From a checkpoint of a small image VQ-VAE: 203450 training examples.
Rows from block 1 of the decoder of a small image VQ-VAE, named by matrix and row number. Each number is 128 + 24 x the weight over its row's rms, rounded and kept within 0 to 255. All counts start at 0. Numbers have three digits each.
After each channel's rows are labels from the 100 images, of 14976, where the channel reaches its highest value: "colour at peak" is the nearest of a few named colours to the mean colour under the peak. Only what is clearly more common there than usual is listed. The data: regions of photos with short descriptions (Visual Genome). In brackets: how many of the 100.
# conv: 3x3 conv (decoder.mid.1.conv.weight, 64x64x3x3, each kernel summed), inputs 0-63

conv.8:175144086104106142144139115175179150115138111134108140156125127092131122110084128115168102119127103143121151127126150169124131131146120089080183161135143117142150163121138100121147113142151156
colour at peak: red (38)

conv.3:136113126114117134132105132178188112144113103136124089180131149103138133118157122061140114135103131122101133107139119095113106153144136122105108153097122124095135133132134103137108126187138188
colour at peak: grey (63)

conv.51:126137129158121139142148116152151095156122146105140108179174128146154133107151157104143065147114139127144152108145091117159107112148139105137132101094136147100143166143162096147165146139148171
colour at peak: brown (62)

conv.59:121134129142204116118161174106157137088160059118133140125130072144147125113087099118109111115090110104105098108101126110145119141085127121124118149129138136141115131127129105093136128138128147
colour at peak: pink (34); white (27)

conv.37:121127140146108116167126132126150112091143135093095152137123127117135135122131115142181141141063159172110156098114116110111131113162182082121153140125124121112102118165081158122169119133146129
colour at peak: grey (80)

conv.58:153117081113193134136083119099100131141126139128098167137126134114131135136112133103114130141111139130158092128132118149111157104129112114132144160158130106082075137055139176131144135130112122
colour at peak: pink (46)

conv.36:126153139186152116114160094118096140101151162095123126114097106104124151167102116121157121120117154143134113165077099126115145116093135175114125147132126146127150082125107176114113105137092129
colour at peak: black (75)

conv.32:142150146152156121140115123138176170132129102103076118127160135134158135132100113131142137169134138130127118125146088139132143108194153127139136151124146130109102161135136105140215154146109132
colour at peak: pink (37)

conv.4:117131109140124133114135102106167101118141094107112139142086171137136144110176082102098154147139089138132126119174138153141140129150124108104148129132121168162138193097159136133138126094153102
colour at peak: blue (40)

conv.45:117109119147153130122098172133094130150160114136113080134136123123128072104111121137108145177130134114191057109114143129097147104177139132112148132105121092122113125091129139134115115124138149
colour at peak: white (100)

conv.63:082154150147106133088145110145151146108111085155121116117118099161118110103116141113176121076152118118137107106105092139148095155132194115099134123116115102113129118122158095122107149142126166
colour at peak: black (98)

conv.12:135119208116132066159122143147147116147105116106143123136172129174120119113116130122154116115113175124121167137164120071141129123147157134118140106160129147145142143135121113133158147139123084
colour at peak: grey (61)

conv.21:089113164155120163100132120125105135080132108112158112124145117104138116130082136132157136106104083117145110158158102064157135129101142153141120124124112099083149110182112120102125143111146140
colour at peak: pink (59)

conv.57:114163106140143124143124159118095180118135160173161154142082103129112140137101131096103081132159154142129150152140149149129097087110170137140115125113142149132178140115123134100143114170115108
colour at peak: grey (61); pink (31)

conv.9:117102152113046138163114125112165148146150138143142124143117129115151187157159129130151160118143166137106190148140105136112151140143136120137120145147144145115142098186131152131122143129110126
colour at peak: grey (73)

conv.48:163099126170112111109141086147155096105178116096164094140122136142098113107150127108117139134090140106110125114129133107134103136140102115115115132146112127112121110089185130059126122124176142
colour at peak: brown (91)

conv.24:110118109098111146157138079148087142103141088120182102117154103154137133123144145101161137086106147100145142124108143153125098093114150130134108137111118098133130139158169145133161156143185117
colour at peak: white (53); pink (33)

conv.2:153148090120161166145139140145154130173161126152141128122168135159157128167135151131120104118123171133140133112090127157128103096113136163128164120115126053145154128114145128115169150094121121
colour at peak: pink (32)

conv.17:155123124114110136089129138112155165124187131144133142159117163140126085114158175128143125092174123142140122103131124150142169122134063098153133133114133118160123145131152125108162121111138182
colour at peak: brown (64); black (33)

conv.30:079073127114135157096139131068146163159115158132121139117145142093118110140145134113132167132147115158153119137141122120155106121138076146148145116117121086155145125128073132136137075105140123
colour at peak: white (46); pink (37)

conv.61:144122138144151129165115145134128127113139123130151129098152102119087177104131162092122118114128174169100086101131151098098088091114146131152177102129122106132159146121087120128144141112087105
colour at peak: brown (89)

conv.47:122113152123121106164113082100109097145118167122089131148110171130137133142131105108145136155131118174130139148174072134100140123138108154103160121111114179094110138120121149135099091123105090
colour at peak: grey (69)

conv.27:147163120146152196109139148119176137142154120144118160129152137088150156123145124128096148133148134126128107164112139131133178136147145128160119159100138091122154134118082137129184162124124163
colour at peak: pink (49); white (33)

conv.56:122139144134108100104127082103150132123119112129114129115144175120091121116160117128139176104123129138120158129130118099133150123143152101162119151110094182138113156121167130147069059113130155
colour at peak: blue (43)

conv.39:080100175119094100080158158063122117101104120135125149125096125132118102132153156107116149102137093144144112142128147126177119135095093160161100132111142142140137124144094107108122132120149140
colour at peak: pink (44); white (33)

conv.60:125114148135134133144116133097080109145121099125127118163115141149124085115110164096129117104127121131133122157148109138108108164075097133153118106126115107141229114130136088111155131111141114
colour at peak: green (50); cyan (27)

conv.7:154116103146129140150116112135103107110133135117126088083137142139108152115139136097165127108114182160177109143108133099130107097127112093138123132111137146136209104124155140170142138125118082
colour at peak: grey (69)

conv.35:106134100143122128163130112172071130146127142122129111138150127120132111128142115099132099123141172126109183079148158148075117100101125134111097143082132130149191118140087123139136125137150124
colour at peak: cyan (69)

conv.18:126128155090171125124124109109153075147122137136115117144070186123137145149145135165098138143158128143168108143143084114103153123090122136141128121122086144150082156140093137144117144119112113
colour at peak: red (33)

conv.19:154098134138129135134115139113121055115104107127125144116170166102203131123172141139129182166134116159145110138109118101106116143133097138091137145119121108106101112134105135108144145104132104
colour at peak: brown (61)

conv.23:157091104144174125166149111125107162153117099120130114109115117157137152099158118137152174100157157117155160115168085155104157110160123130110111121132098127144152178149154131105100120130111136
colour at peak: white (69); pink (28)

conv.16:139122139090149094136112146136120143114143134117140145137124132208139083126127127139134130123149183151127098103117178136122127148156146120102084150166158134157102109173119128124175114131105152
colour at peak: pink (33); white (28)

conv.6:147154119134145141131183133130073126086126080137152159129160065129147116106112126134135151111134152137135143112144130096087141127122158117123121165125109135158117130133103124062123151148148167
colour at peak: pink (43); yellow (32)

conv.0:112123134122150137074144156118081133102105120123176125094118147120129152111112141128162093116116164154147098091132137093109110126115127108104158117126115089168116130129181164139140168114130173
colour at peak: brown (72)

conv.26:113102114188128087121135117078115132123153101113151131163147171120113116129130160090133165123125129139157089115174160117148121136097092116108126136115157108154109132116138141090180135112151107
colour at peak: black (84)

conv.33:115116122195138123110134112138215122120112109137122115126102129123111101115125130103118128144132159158100111099113117115145095101115141157122109117104141103129130144110156119130168132120212128
colour at peak: black (69)

conv.31:136147074137128169136155131081104106132112136082110132168106092095150127140086106117146110151154114141145139122129132148098102127122136150122190139115121184137131135181119124105158135123110126
colour at peak: pink (29)

conv.15:111151138118115112114127076125114104137111128124124138115108123133109143104108114102198131160148146101159096095132104128078160151120119123122127159136072159132100109124112185107096108109104142
colour at peak: black (56)

conv.29:107133138115150143159098173168140076130056143197127141119087117122169131138112135124153139152098109140143151125132122093141121115130134137112096104097131125116140174126096104125126143115115116
colour at peak: pink (47); white (30)

conv.22:154152116115129127109128152156139141133156133157131145104125126169142148121114157165150109138101176108102144123068124135148132088171179103117123104122132086161132165128193128127137146124125115
colour at peak: black (76)

conv.42:127126097189105109146111108133145101138116138129162123113136190103110154151127116143133109069112137118106125123159087105148114146133080059120118135131133140142137136147166147146122162125103114
colour at peak: pink (30)

conv.53:131102130169139128145125117141075121124142103120128119112119108126097122121137131092113136104115140174168095115152178115114086117106108115106141145112080205147163134116121121102094111115130100
colour at peak: red (48)

conv.1:113111107199117141167112121105120176143133155100119122142128136141163135125126119093146133128118184122117125089165102160117121091112102129133141141111090127090100104141156106136154140118154175
colour at peak: pink (44)

conv.28:154125116113143127109121145162122160185176113129102122125097151134052146136110162125117157131126192118137092127176143115125127130142144134168155113113098119126123130102169131135114146111120118
colour at peak: grey (80)

conv.14:152129094217124128156140093145092165130114171139098161174149106112134126096140130116122119123143150138137113126125145152128137105156130120100134117130170107080115131149152139154139136155092123
colour at peak: black (98)

conv.52:133139152117128154114077136142099153120154121136105181112116107141153047144140102104104126165139133119130078143095115138120148128110125184141136124099115129104113132130090130165115096139127145
colour at peak: white (98)