config = dict(
    train_examples=203450,
    encoder_arch='gmlp',
    encoder_mlp_ratio=3,
    encoder_conv_stem=False,
    decoder_activation='elu',
    decoder_block='plain',
    codebook_size=512,
    beta2=0.95,
    beta1=0.9,
    precondition_frequency=20,
    one_sided=False,
    grad_clip=0.5,
    epochs=7.5,
)
Rows from block 3 of the encoder, named by matrix and row number. Each number is 128 + 32 x the weight over the matrix's rms, rounded and kept within 0 to 255. All counts start at 0. Numbers have three digits each.
# f: spatial gating (encoder.blocks.3.mixer.f.weight, 64x64), inputs 0-63
f.0:000255131140128125129129239136128125130128128126132128125127128130129126138126128130130128131129125130129128128127126131128129127131129128128129129129131128127129130127125129129128127129128127
f.1:116000255137137130125128143216138127126131126130125129128127129129130126128137129127127127128130129127126131127128134128127128129129130128125129128129127128133128126130126128132130125129127129
f.2:148115000255137135127126122143215140123128127129130127133126126129127131127126136131127128131129131130129124130127128128127130129127127130130130130127129131128125127127130128128127128130128127
f.3:140144109000255137134129127128141217143129127127128123126133127127128127129131131136128128129130124129128133124131128130132130127129128128129127127128127128128131126128130128126127128129126131
f.4:124135143115000255139133128127125142214143128126129127127128131126128128125126131128135130127127134130131127125127128129126129127131128129128131127127128126129129128126134126132129128129129129
f.5:126129135146109000255134129126125126143214144128127129128126126135126124132128131130129133127129130132129126130128128127129126128130127129128129129131131128126130129129128127126129132126130126
f.6:129126128135147112000255127130127126123142214141131126128131127126129126128131127127132131134129128130127131127129129129128129130127129127130128128130127128129129125129129129129129130129128128
f.7:126130126128139149121000130127127128127127145245127128129130125128125140129126131130127126129137126128128128130128128129129131130128130129128128127128130128127131125129126128129128127128129128
f.8:185141127126129129129127000250130134131128127130233137130128130127128129134127128128125130130130131129129128131129131126128127130128126128129130128132128128127130130127128127127128130125129128
f.9:145169147125130126128129100000255127134130129127141217141131127128127128128131125126128127129129131133130130125129129132128131127129126131130128124127129129130125128125132128127130128128126130
f.10:126143168147124128128129139101000255132131130126125143218142129126127130127128132124128130129130129127134127129129126125129126131129128129128127129130130125129128127130128126128129129130128128
f.11:129127146165147124128127136137103000255130134129126127145214143127126130126125126135132126130129129128128132125127128125126130131128133127130129128127126131125127130128126130129130124130129126
f.12:127124126141170146122132130136138105000253130135129125126141217145128129128130127126132129129127128127128130134130128131127131130127130129125129127130128129125129128129124128128130129129126129
f.13:132126125126144171146124128127134138101000255130127130129127145219144127128126128127125129126129128129128131128136129127130126127127129129128129129130126130129126129129128127127130124129125129
f.14:128125130129125142170147131127128133140105000249128128128129126140215145128130128128128128128127128129129129128130133129128131126129126126128130124127133129128128129129128126130127129126133128
f.15:131127129127126127145197131125131128137139107000128129127126126128148243130126128130129127128140130129129130129127130134127127129127127131128128127129128125130127133127127127128131126129128127
f.16:139122126128128127130129193146122128129128130126000250132132128127127129227139127130127130128128137127129127128130126129133127128130131128130125125129131127129128125130126128127133125128127127
f.17:124135126127127128127129147175150129127132129128099000254132132128128129145217138130130128126130124130130127125130128127131133124132127129130131128125130127132131128125127127130124128129126130
f.18:127124135123127130125127125148174148126126131128138104000255132132130129130144217141127129128128123126131126131127128127126127135132131128126131128130130126126129130128131129127131130127130128
f.19:130127124136124129128126126127148174149125130130134137099000251132133125128127144216144126131127130127126133128126127128128131128132127129127126130126129126131127127130129127128129129130129128
f.20:126134124122139126126125132125127147173149126127129135137100000255131135130126128143219145127128127128126126134126124132128128128131133126131128130125127129132129126128127129129125131125129127
f.21:130129129127123134127128127129128126146177147125125130133139107000255129129129124125143217142129130128130129124131127128126128129127129134125129128127130129131124126128128126125130131131126127
f.22:130131126128126124133123126124127127129149175149129126128133138103000249125129129128131141219146130127129123128124131127126126129130130130131130128132128125127131130126128130129126129128129126
f.23:128128126128128127121145128127129127125128150198129128127131137140104000131129131127129128145241126129129129125128127137130131128128128126132135129126126128127128126130127131126127130129127128
f.24:130126130128129129127127141124129124129129130130190147126129128129128130000249129133131125129127234140128128129128126129134122127126129128132128135128127130128129128126127129130126130127129128
f.25:126130126131129131128129123139122128127128130125147172149126130128126131101000253130132130128127142215140131130130128130126132129126128129128128131133128128129128127127128131130129128130131125
f.26:128127129129127129128130128126140121129128128127126148171146129128129129137101000253131134131127126144218140128126129130125127131127125128127127127129130131127126130129131128129128127128127130
f.27:127132126131128126133130126125128136124128123126128127148175148126130126132138100000250131133131128129142217143129127130125124127132128126128131126129128138127130127130128128129129128128128128
f.28:125126129131129128127132128130127127138122127125124126126144173148129129133137136101000255130133130125127140219141127127130128128126130126128125129129130130135129126130129127129130126131131127
f.29:129127129128128131126129127126128128126139127128129130128125146175146128128127134139102000254132130129129129142218143130126130130124127132126126129124128129129134130128126128126128125129126130
f.30:129132127130129126131128128128129132124126135123129126128128128148175148126132128137135102000252129129127125125142217145127132129128124126131125128127131125128132134131129128128130129128124127
f.31:127127130130126133130130128128130128129125127141127130126129127129151197132128127128134139105000128127128126129124147243129127129129128128126138127131126132128127132136127122129130127128129127
f.32:126128130127129131126127130127129131127129129129140120130126129128126128189146128128126131129131000252129136130128128129231140126126128127124128132128129128126129128130135126130129129127130125
f.33:130128130125126129128129128129126130129130129130124137124125128129130126147176145125128126127130100000253132133127125129144216140127129131131126127130129131127131127130131133128128131127126127
f.34:128131130128126132133126130127135126131127127129124124138126125130128127126145174145129127128128140106000251130133130130126141218141126130128126124127132129127128128131127131133125126126131130
f.35:132130128129128127127129129127128133128128128128125127126135125127130128128128143173148126128130132136100000255129134127129125143218141127128129127128126132126129127126128126129136127129128131
f.36:130127127129130128129125131130128127129125131130125125127125138126125127130127129145175147124130127132139102000255131135129131125144217141124128130126128124133127128127127129128127134128129126
f.37:128134125128126130129128132127129128128127124130129127127126126137128126127131127125146174147125126130136135102000255130127127127129143218139132129127128125124132125127126133131128129133127127
f.38:127127128129129128129128128129129125127128133127130130130126131123134127128129125128127147176148129127129136139102000250128126127126124143217144127130127130126128130127126127133127129130131128
f.39:128128130127127131131127128127130128128129126132129126129126127129124143126130129128126129150197128130128127135141104000128129125128129125148242128126129130129124130134129128129127127129129137
f.40:128126127131126127128127130129128130127130126129131126127129129126129129140123125130128131128131187145126128126130129127000249130133130130129130232139126129127128130127134127126129127128130128
f.41:127127128128130127130128128134127130128130129127125130130132130127128126125136127128125127126130150172145125131132126129100000254132133130127128146216142128129125128130127131127129125129127131
f.42:128124129129127128129128130132127130129129129125126130134128128125126131129123138125125129128125127145175149128129124131137102000254130131129127128145217143127130127131126125129128127127129127
f.43:129128130129129127127131128127126127130129128129131125130132130130130129127125124138124127127129130129146173146130133127131138100000255131132131125126143213143124129128131125130131130125127125
f.44:128127126130131127130127129125130129127129131130129125129129132128130127129130124125136126126130126126126146170149123125129134139103000255132136127125128143217142126129129128127126131126123130
f.45:129127129128127129128130128131129129132125129125130131129128127132130129124128126126127137125127131128131126145174147125128130129137099000253131131125125126143216144128131128128127129130127130
f.46:129130127128130126129130125129128129128129128128130126130129128131128127129127128127131124137124129127128127127148176148129130131135136104000249126130125127129143216145128130129127125127130129
f.47:130129123129129130126129129129126129129125128126128128129130129127128133131127127126127126124143128129130128127127148197128130127131134143108000127129128128127126145244128128128130128125127138
f.48:133127129126129131129125128125130125128127130129127128129128128131126127130126131129129128130130137125127127130126128130191144127130128129126130000252131135126125127130226137129126128129128129
f.49:126128129129129129130128127132125129127132127128128128129128123128129128130134126128131130127124125139126127128125130131147173148128128128128126099000255128133131127127144211140129128129129128
f.50:127129126127130130127126128128130127130128126131129128131127130129131125129127132127128128127129128125135123125129127131125144173149125130128126139103000254128133132127124143209141130126126127
f.51:132129126127129129129128127126128130126132128125130129123131127126126132127131131129126130130128125124126140126126129128128131146173147128130125135139104000255128135125128123144212141126127128
f.52:127127130129129129126130130132127125126129130129129130126127131130127130127127127131132125129126128127125125138122131129128128129147176147125130129133136105000253130134127126127140211139129128
f.53:131125127129130129127129125131127129127126126130129128130130125126131129132128124128130134127130128130127128125139126128130128131124146174149128127129134141104000255129129127129126142212140126
f.54:128125130125128130127130131129129128129131130127128131128126130126129128126129131131128126132127128132126128125127133126126128126128127146178147128126128134137106000250131128128124129142209139
f.55:130131128127131128128127127127129128130130124124129131128126127129131127127128128129130129129133127128131128127128126145129129126129127126146198129128130130136140110000131126127127124129146234
f.56:128128126129127128127129128130128127130126129127128127131131133127129128127129130128129127125128132125132129128129127131141123126127129128129126192143126128128128130128000255137132124128129128
f.57:127130128129129128128130130127131131129129128130127130126129126125128129127128130127128126129128131131126132125128126129122135123129128130129130149173147126130128131126114000255135136128125129
f.58:129129128128128128126132128128126129128127132126128128128127130128129128126128128129125130125130129131135126133129127126128126135123128126128131125145174151124129127128148113000255132137127126
f.59:128129128129128126128126129129131131128130130129126128125130131127127129128129128129125127129130130129127132126133128126126126125138124127127127128126146173151127130127136146111000255133135130
f.60:129127128127129129131127127128131127126127128129128130129127127128127129129127128129131128128129128129129130134126128130129126126124136124129126123128125148173151126129125136146110000255135134
f.61:128132130126127129130128126125128130127128126128128129130129128125130127130128129130128133128128125128128128126131128129128128129126127139125127130125127124150170148128127126135146111000255134
f.62:130128127130129126128129125129126128128130127131128130129129127128128126126129131128129127131127131127128128128128133126129128129128129124136124127129126129124146175149127128127136144112000255
f.63:127128129129129127128129128129130127127128130127126128126127127129129126129128128131130129129129126127126130128128127135128128130127127128124148129128129124127126147202129127129128138151120000