Weights of a small image VQ-VAE: decoder widths [32, 32, 64].
Rows from block 4 of the encoder of a small image VQ-VAE, named by matrix and row number. Rows with one number belong to one neuron. Each number is 500 + 40 x the weight over its row's rms, rounded and kept within 0 to 999. All counts start at 0. Numbers have three digits each. After the name is the row's rms in percent of the matrix's.
After each neuron's rows are labels from the 100 images, of 14976, where the neuron reaches its largest size: "responds to" is what is common among them. Only what is clearly more common there than usual is listed. The data: regions of photos with short descriptions (Visual Genome).
# u: gMLP up (value half) (encoder.blocks.4.mixer.u.weight, 384x256), inputs 0-255
# v: gMLP up (gate half) (encoder.blocks.4.mixer.v.weight, 384x256), inputs 0-255
# out: gMLP down (encoder.blocks.4.mixer.out.weight, 256x384, transposed), outputs 0-255

u.88 091:444560463482411510503550500432559481488519508459443474470443521505525506480483401486549461491444545528477503518471531556555490506454472525530501488541451483500557542462509532532542535509560453476544495517530465539540506481530493525492464473399459562486476505526540504480499448488530524525546452543496369449490505510502466492544516448543518548460486547559509510491492496473465531477465514501529578414553532508503486489508495558527531494433541509497517500505542534533477503463490511514408493555425561512532444471452530503551519479433553525471420477527466525498581548489463468510573459555511528517458480512488493474483535544496516517459500479398524478565473492539446495443468366406523498392558509543448481534514441488504517450491499515496412496548504582498477530466560426
v.88 089:471459466509503575496482499450510493494438437518471504495462498377429435523509538520546509472477522530521606565498526527549562431554540475561477509472422461458473466503510518514525516482537502526457524493482452520521487558531575525484543565571463494461485497544492410471484537515551494529512475501495578506558523483484545564549550573527488514507569463520473542513492515587503479524540571404477508553452517501513450518461517533566554525490555530551567494481506508491486492458497579474528492556481449490499552519540531463536628512499541456464519461519508463522529477515516472449478466494448557530484487523492485481471512455485504454500424442544531553542573543577496462470511490473456463500483476474542521517551488511509511435502458544642545507412464551513496527501471540
out.88 093:516543497476539513443473549525390440476526475458506487477479477469485481484475514571576469523493485449505541477555547459499538541498559489414474569521520511447512515512467467470505480480471491545450563459468541515493493491494519485575445512588548565473417507498521517534446464498508491511459459478475547541458537450554514542489505535504428482593590541461494429498542493549444530479441593497478478569416445456489543511535459449522510457491506482537479611511524539450454434508495618496562503480495518524451507507545481513432488496522502533493518461473457425472517498556568515455514526493479509532495553464538444505536519458495546435506421472584469503465543538533522457479490477435436488506426482452567415486514471488495517452427503455518504488506515530493551477527446519
responds to: text has "blue"

u.73 111:502486448497488498429469560500526468495585504513456508556519488529531487481494423493508525424502555494478497517520500558412509512538525583467504515525470515565511554462530463430570589514496482516559462580478607515454514461508541505500465492467502499483544496583454542557511537466523489494494553477503554546484521580417459516504531514516404461479557471503514504474470471609494500511496470475445502538525461483453506566493458541514465519496430454545500473516472526504504453490494528522450451396494547445486475528556524495469478480454511502527513469452475512480493481515521537445440494483460565448522554537438519555490523472482432417500553636509528532463500470499459496556507554452566523496488426488587523515430456486491476533565514510519483555427486558450507567453508494
v.73 102:483533454514492511451482543540552499540495511486525594493590481521506481550441513474492515467527483566483503515495485455514505522507524550487502537426468452461502531610469446500505528460543538559479505442544580468463500439546482479541501513481505506481533522559428544563577485469471537476478456493482484472501491521531488469469524469495441484491470438463482482525533478520531439457530522546522494547514437517513576508523425463515537514551397415467459579497503568546550467488519518538474472454451565513472453479520572451504519487540421452466517499423470553467498490497476414498498506505523535500538488535454550464446490531425540487509566621509425512501497499443462531498477443545536477516503486566574486522510551478536449599532548480509488554554409500445451472525426518
out.73 109:433534481509532458426428535559543497398531543508559440546453420511402441443459482550478488548522458519488492527459512513512465529504533552474477556508489494479516509564491489501461459522462449588469498478523532500521511510540504443518476616552520506539562485517507529558569493582546479443523427467414522456552506410475542531478518506514478489484464518477488492603476464558523404502535582465529531515446540517571560548482517510465495507490514486485489492525501560559537442497534460515532583496481462513485527485467484517476477504563536529483431493469478481464516520505499520531493542484519426603526458475482533515503504481451481491527549582481515480522449508463549429482458469458517441552502448523553473465568547476475473489412509471454513468514533509511403509510512473
responds to: text has "blue"

u.6 103:499490485532499478482430532526524500525480454534456555481541506497545473464468528564596508484433488501504535530509459490521550471530441478531525501507632489517485526528544483401518513434594483492440515460434532437482454514561525529530476513549526514580580514442470512489433517532476460519474526465464457481503517595511525496528521533548483486449515488556489533501494444528418468535511405570469472496484409480496518564487471469488466482480482427569454531525513577512515541520517484440465453448547501475533483550499478495489488523562505495536486514433483565502435483504527478516502478471483494493568478518477435529524598513512453433525455579559458519525576482519496486509543491527546419503416481438543509478535606524523494514562519513511458529431487560437535520504447480
v.6 096:512496470488460552472472494511466509509504481502480555521582555489457468522430534503479453486524480495513557501484556456542440487444486555555465390506466507434528527575526488464487499526539517557530488518540532471472543500579500432469474561514458472529508496419508477524527477464437543551398539519562515566502484515461540513537449455508494490537486506486525475534536478417492398503456490486446488613441451470540556513479523503534561465500503506479572516471524527481477459513472518495447445477482513506538509480524459521417442538503465559481574489523515518565545540516453532534485447437476465460473575423511546537472495488471432539570466541556549512505558472442500513389457484506510460501458544516466517509580527550535482523453511581591451549527512514491515489463430535
out.6 107:601460482492545595486516492504463472517564493432495497572483492476538509553541540491504459519568572525491447499527510506554531506445550568497509455518475532472519491474508578559542492550521567498567448582574551495470532512557493447452519467473498419473487541478569417537498570457489489484526477461492485498516459557475470484525498497441462526481484469529478546566507509379477529455504558566481532521497508483533450462484462511485536481463480573526589491497530478552524492459479509503445540504436558458403518508488520445483497519421431467472559514516492468514490471531488468512487491600514467381439524455483493504483488444452439541564490468558482491536441530511526469499475461481533585493478461520482448514559484482482462510469476519511500595466503499432534474498470434
responds to: text has "blue"

u.93 093:559535490512452385506503489491504475565418469478561492479442512416453483454459487484497559456431446529451515537534451499534531501615519509524434552504513541545481522518571554557517550628516520512554503447493503543529452493521520491402556470580418511585496528559470576512522551435512505501433489502520505477439497599476503553445466486477453477465505500445454498493479467454516494476517472502446508463500556491494517501504481560464464508487544565498446458541503500531468533451518541403518430536544482501534557518500460404500490475524485507483452466514517509482420468444506506541505525437507464499505490458479444509493581517504496462508519567503490460594463465492580506520504466500505438507516483508482479513534524499550515491536555511563572521475505482527441537475543507
v.93 091:492538485488568564573489555474465441508502550483430494533485426489507476448516541435590424526481472461498468530466466500474496509556567520472430535556463521533499484473505501433486491521455506507563459551474486515456524437449519528512509441421468472512463525498504555474550511491493465416583536522509470503584468490378511477491511508569480495474527481498505515566418468494529549440478525453472589566495476401491481540416487557393473504482450550495566460516487535514529507499496547517496532476392486503446518528494561560532510442476492503453566528509485497521511492553486502544462510497509486560540616488439471517541521462507525517541523576477555529509469529517436477539483502453526509447495481506528431553522488442477483478559487470435472508459550550493508509481530536
out.93 100:530484521483565497452485518522548443538612491460426559544560428510470507542540527487484498533499471525627513524530487480510532554547531569448487511527527516471542550528505534504538472428456539483434501549515542536468533474541474548514479436490511501545475424476540492486496528448508505503589491494480443499532494423455474538555535509576473514488547436556499503540493492535447490435539559512450516510503509410522469454414503562484518504536477498485543523489512497467492477529491476553475571484425459474447512522517546562521447507461470475473499532502487518519498531559500520498409490475522459482521526543458511489520462434547459558562477582542531425466509583543500555529459581512486542479485433557545542463460526405405502529504488527439483551471434512494492521512429474
responds to: text has "blue"

u.360 081:411537498515484481493493479554469454555491483526468547492528458503517570547495534506474563521552530498523459506503568504446534514547445497552510431452515518421485496503535455506505482493463528536538450502553483477452474433495483467451462539421450410494478487557482515488511545477466574464552567541507469500473452545547465515460599457475483508442559480511519482469499501495498532512532489548519464478481561537477523539454551435471451522491503471419522484560538503500517522519513456505421474505501494443495509471448596577537526480524502603519465477501513476571526505501503476527475430491480466524513512517468552623481417491455431456593520472531525573499422521521423440557503493489476438494508499504530456455472592524511506514499488539500467535532496414516489548366496488
v.360 072:488473485467472494523544508476492453535531580439542474539524442453473530552493469473495495546497504561484589548527472535455488571465534531487488511533572458599473518504492520541620524528529503460507516489530529560522504518485520515494454457448483475511467506528458474493549538497496528537535465510527496490538472505479523546519444468477514500514453501572520481544499415519616458467496462475465578525467577476548518440508467478531575457524495461486482528424450585458473477538597426497475430481487519555482519488515431500528435508511471533461459526530442501483545474499533485526492515525468469492474512423514532473500532506524531530476440601529540531540484425481516553530538496600424498475485526476502622579534441482486583504532465438474582529480508539498477534560553524
out.360 092:542444560492494542507507493414560471545496485518498508513419463506468483472585427465461462444443484496418502483555481501520496450450568504480542517525559464522503514471477550549417528529492491506451502537458476508523497459543557491450500519504529556407516470460508533588499489503516549499480488488503483483490510492570506505478504495482454461457498476549533492507491454544477471447565491455522493512529514440521533474534487498527535482550496486524472447482501421490480459509572548480500535454517439533465446530522465459473449571483483496483477541500476528474435454505462511419511489450454532479425478473485456448433518467599577458456508473442389445455530500459528527552548527501438490427386499482535592490486404550496519427453512432457561458458480541476496514544436555
responds to: text has "white"

u.216 113:528502496522516505531430555492485550507560492515500546470507496513510429532514519505530441513500528521504516523541493505514405503463479530489454439503562576542480523467466551426565513498508482431461483541469458498546453447469482454478479504530482481547493466510511507481470477483499520503414497475483502490579513542440495519541499448530497610517425510458522541470523452450476427413422510549540548529465496519493509405529508508472559517580456425417476519431487647498519528503475544497492501524493486540527435491534527494540347491485594468486466439344513513502467508506528471454485549553523538381503550508498466463496527491552525520449485560555514512471482501499533484500551498476476463541503463552489482488519485471516481512472525502501498510538486495477526590502486523
v.216 105:554471540464491413515541459488531510625484468486475470461520494435460474507487563522508527449506503524482480504517433503494505474517506458524463486496500549548510495506468494424544440551544521566523462483458486499542550516465538506524513548474453542506510465534529472476549480511467476473547496534500575589535507473441545552524508539466430481490494489441507501496495440514473551470452500425467512561477477449614520573415455560475544486522483468526375540460516574439512497524506477550532452471516455512524551455576437498557535520484559458509508551531524482471449482521520571487521582517479446563575488458475436460489481512440483489469532548612566524531540488478470508518445495420497499458498470495488437521467499471455510518537500468548499535485539513530525379530490438
out.216 109:503491494477493489537507506547521437478427507581504521521472461500515525504509555527510502523511419499535441517541429538525539515484473500412449512523525579462475453551547536510505485474525499512512529459519465605502475569568466506565477502482459519474545473428521560531562456526493481448516481570554502503514469442491496552425530445445517421451493554510464528487460531483508541474499427451512511475468480488540564528461455485479466471467516542446470541452423532452520541543475496448504431448520510522498551464450460552460582565513432516517455542521502540550483435443556483530492484481520502594458517518573530593516446474539463478492474474523425517504523533502498482476427439507482523477550484533603555477518527537455564455530551496456529601468534455528426483557502482
responds to: text has "blue"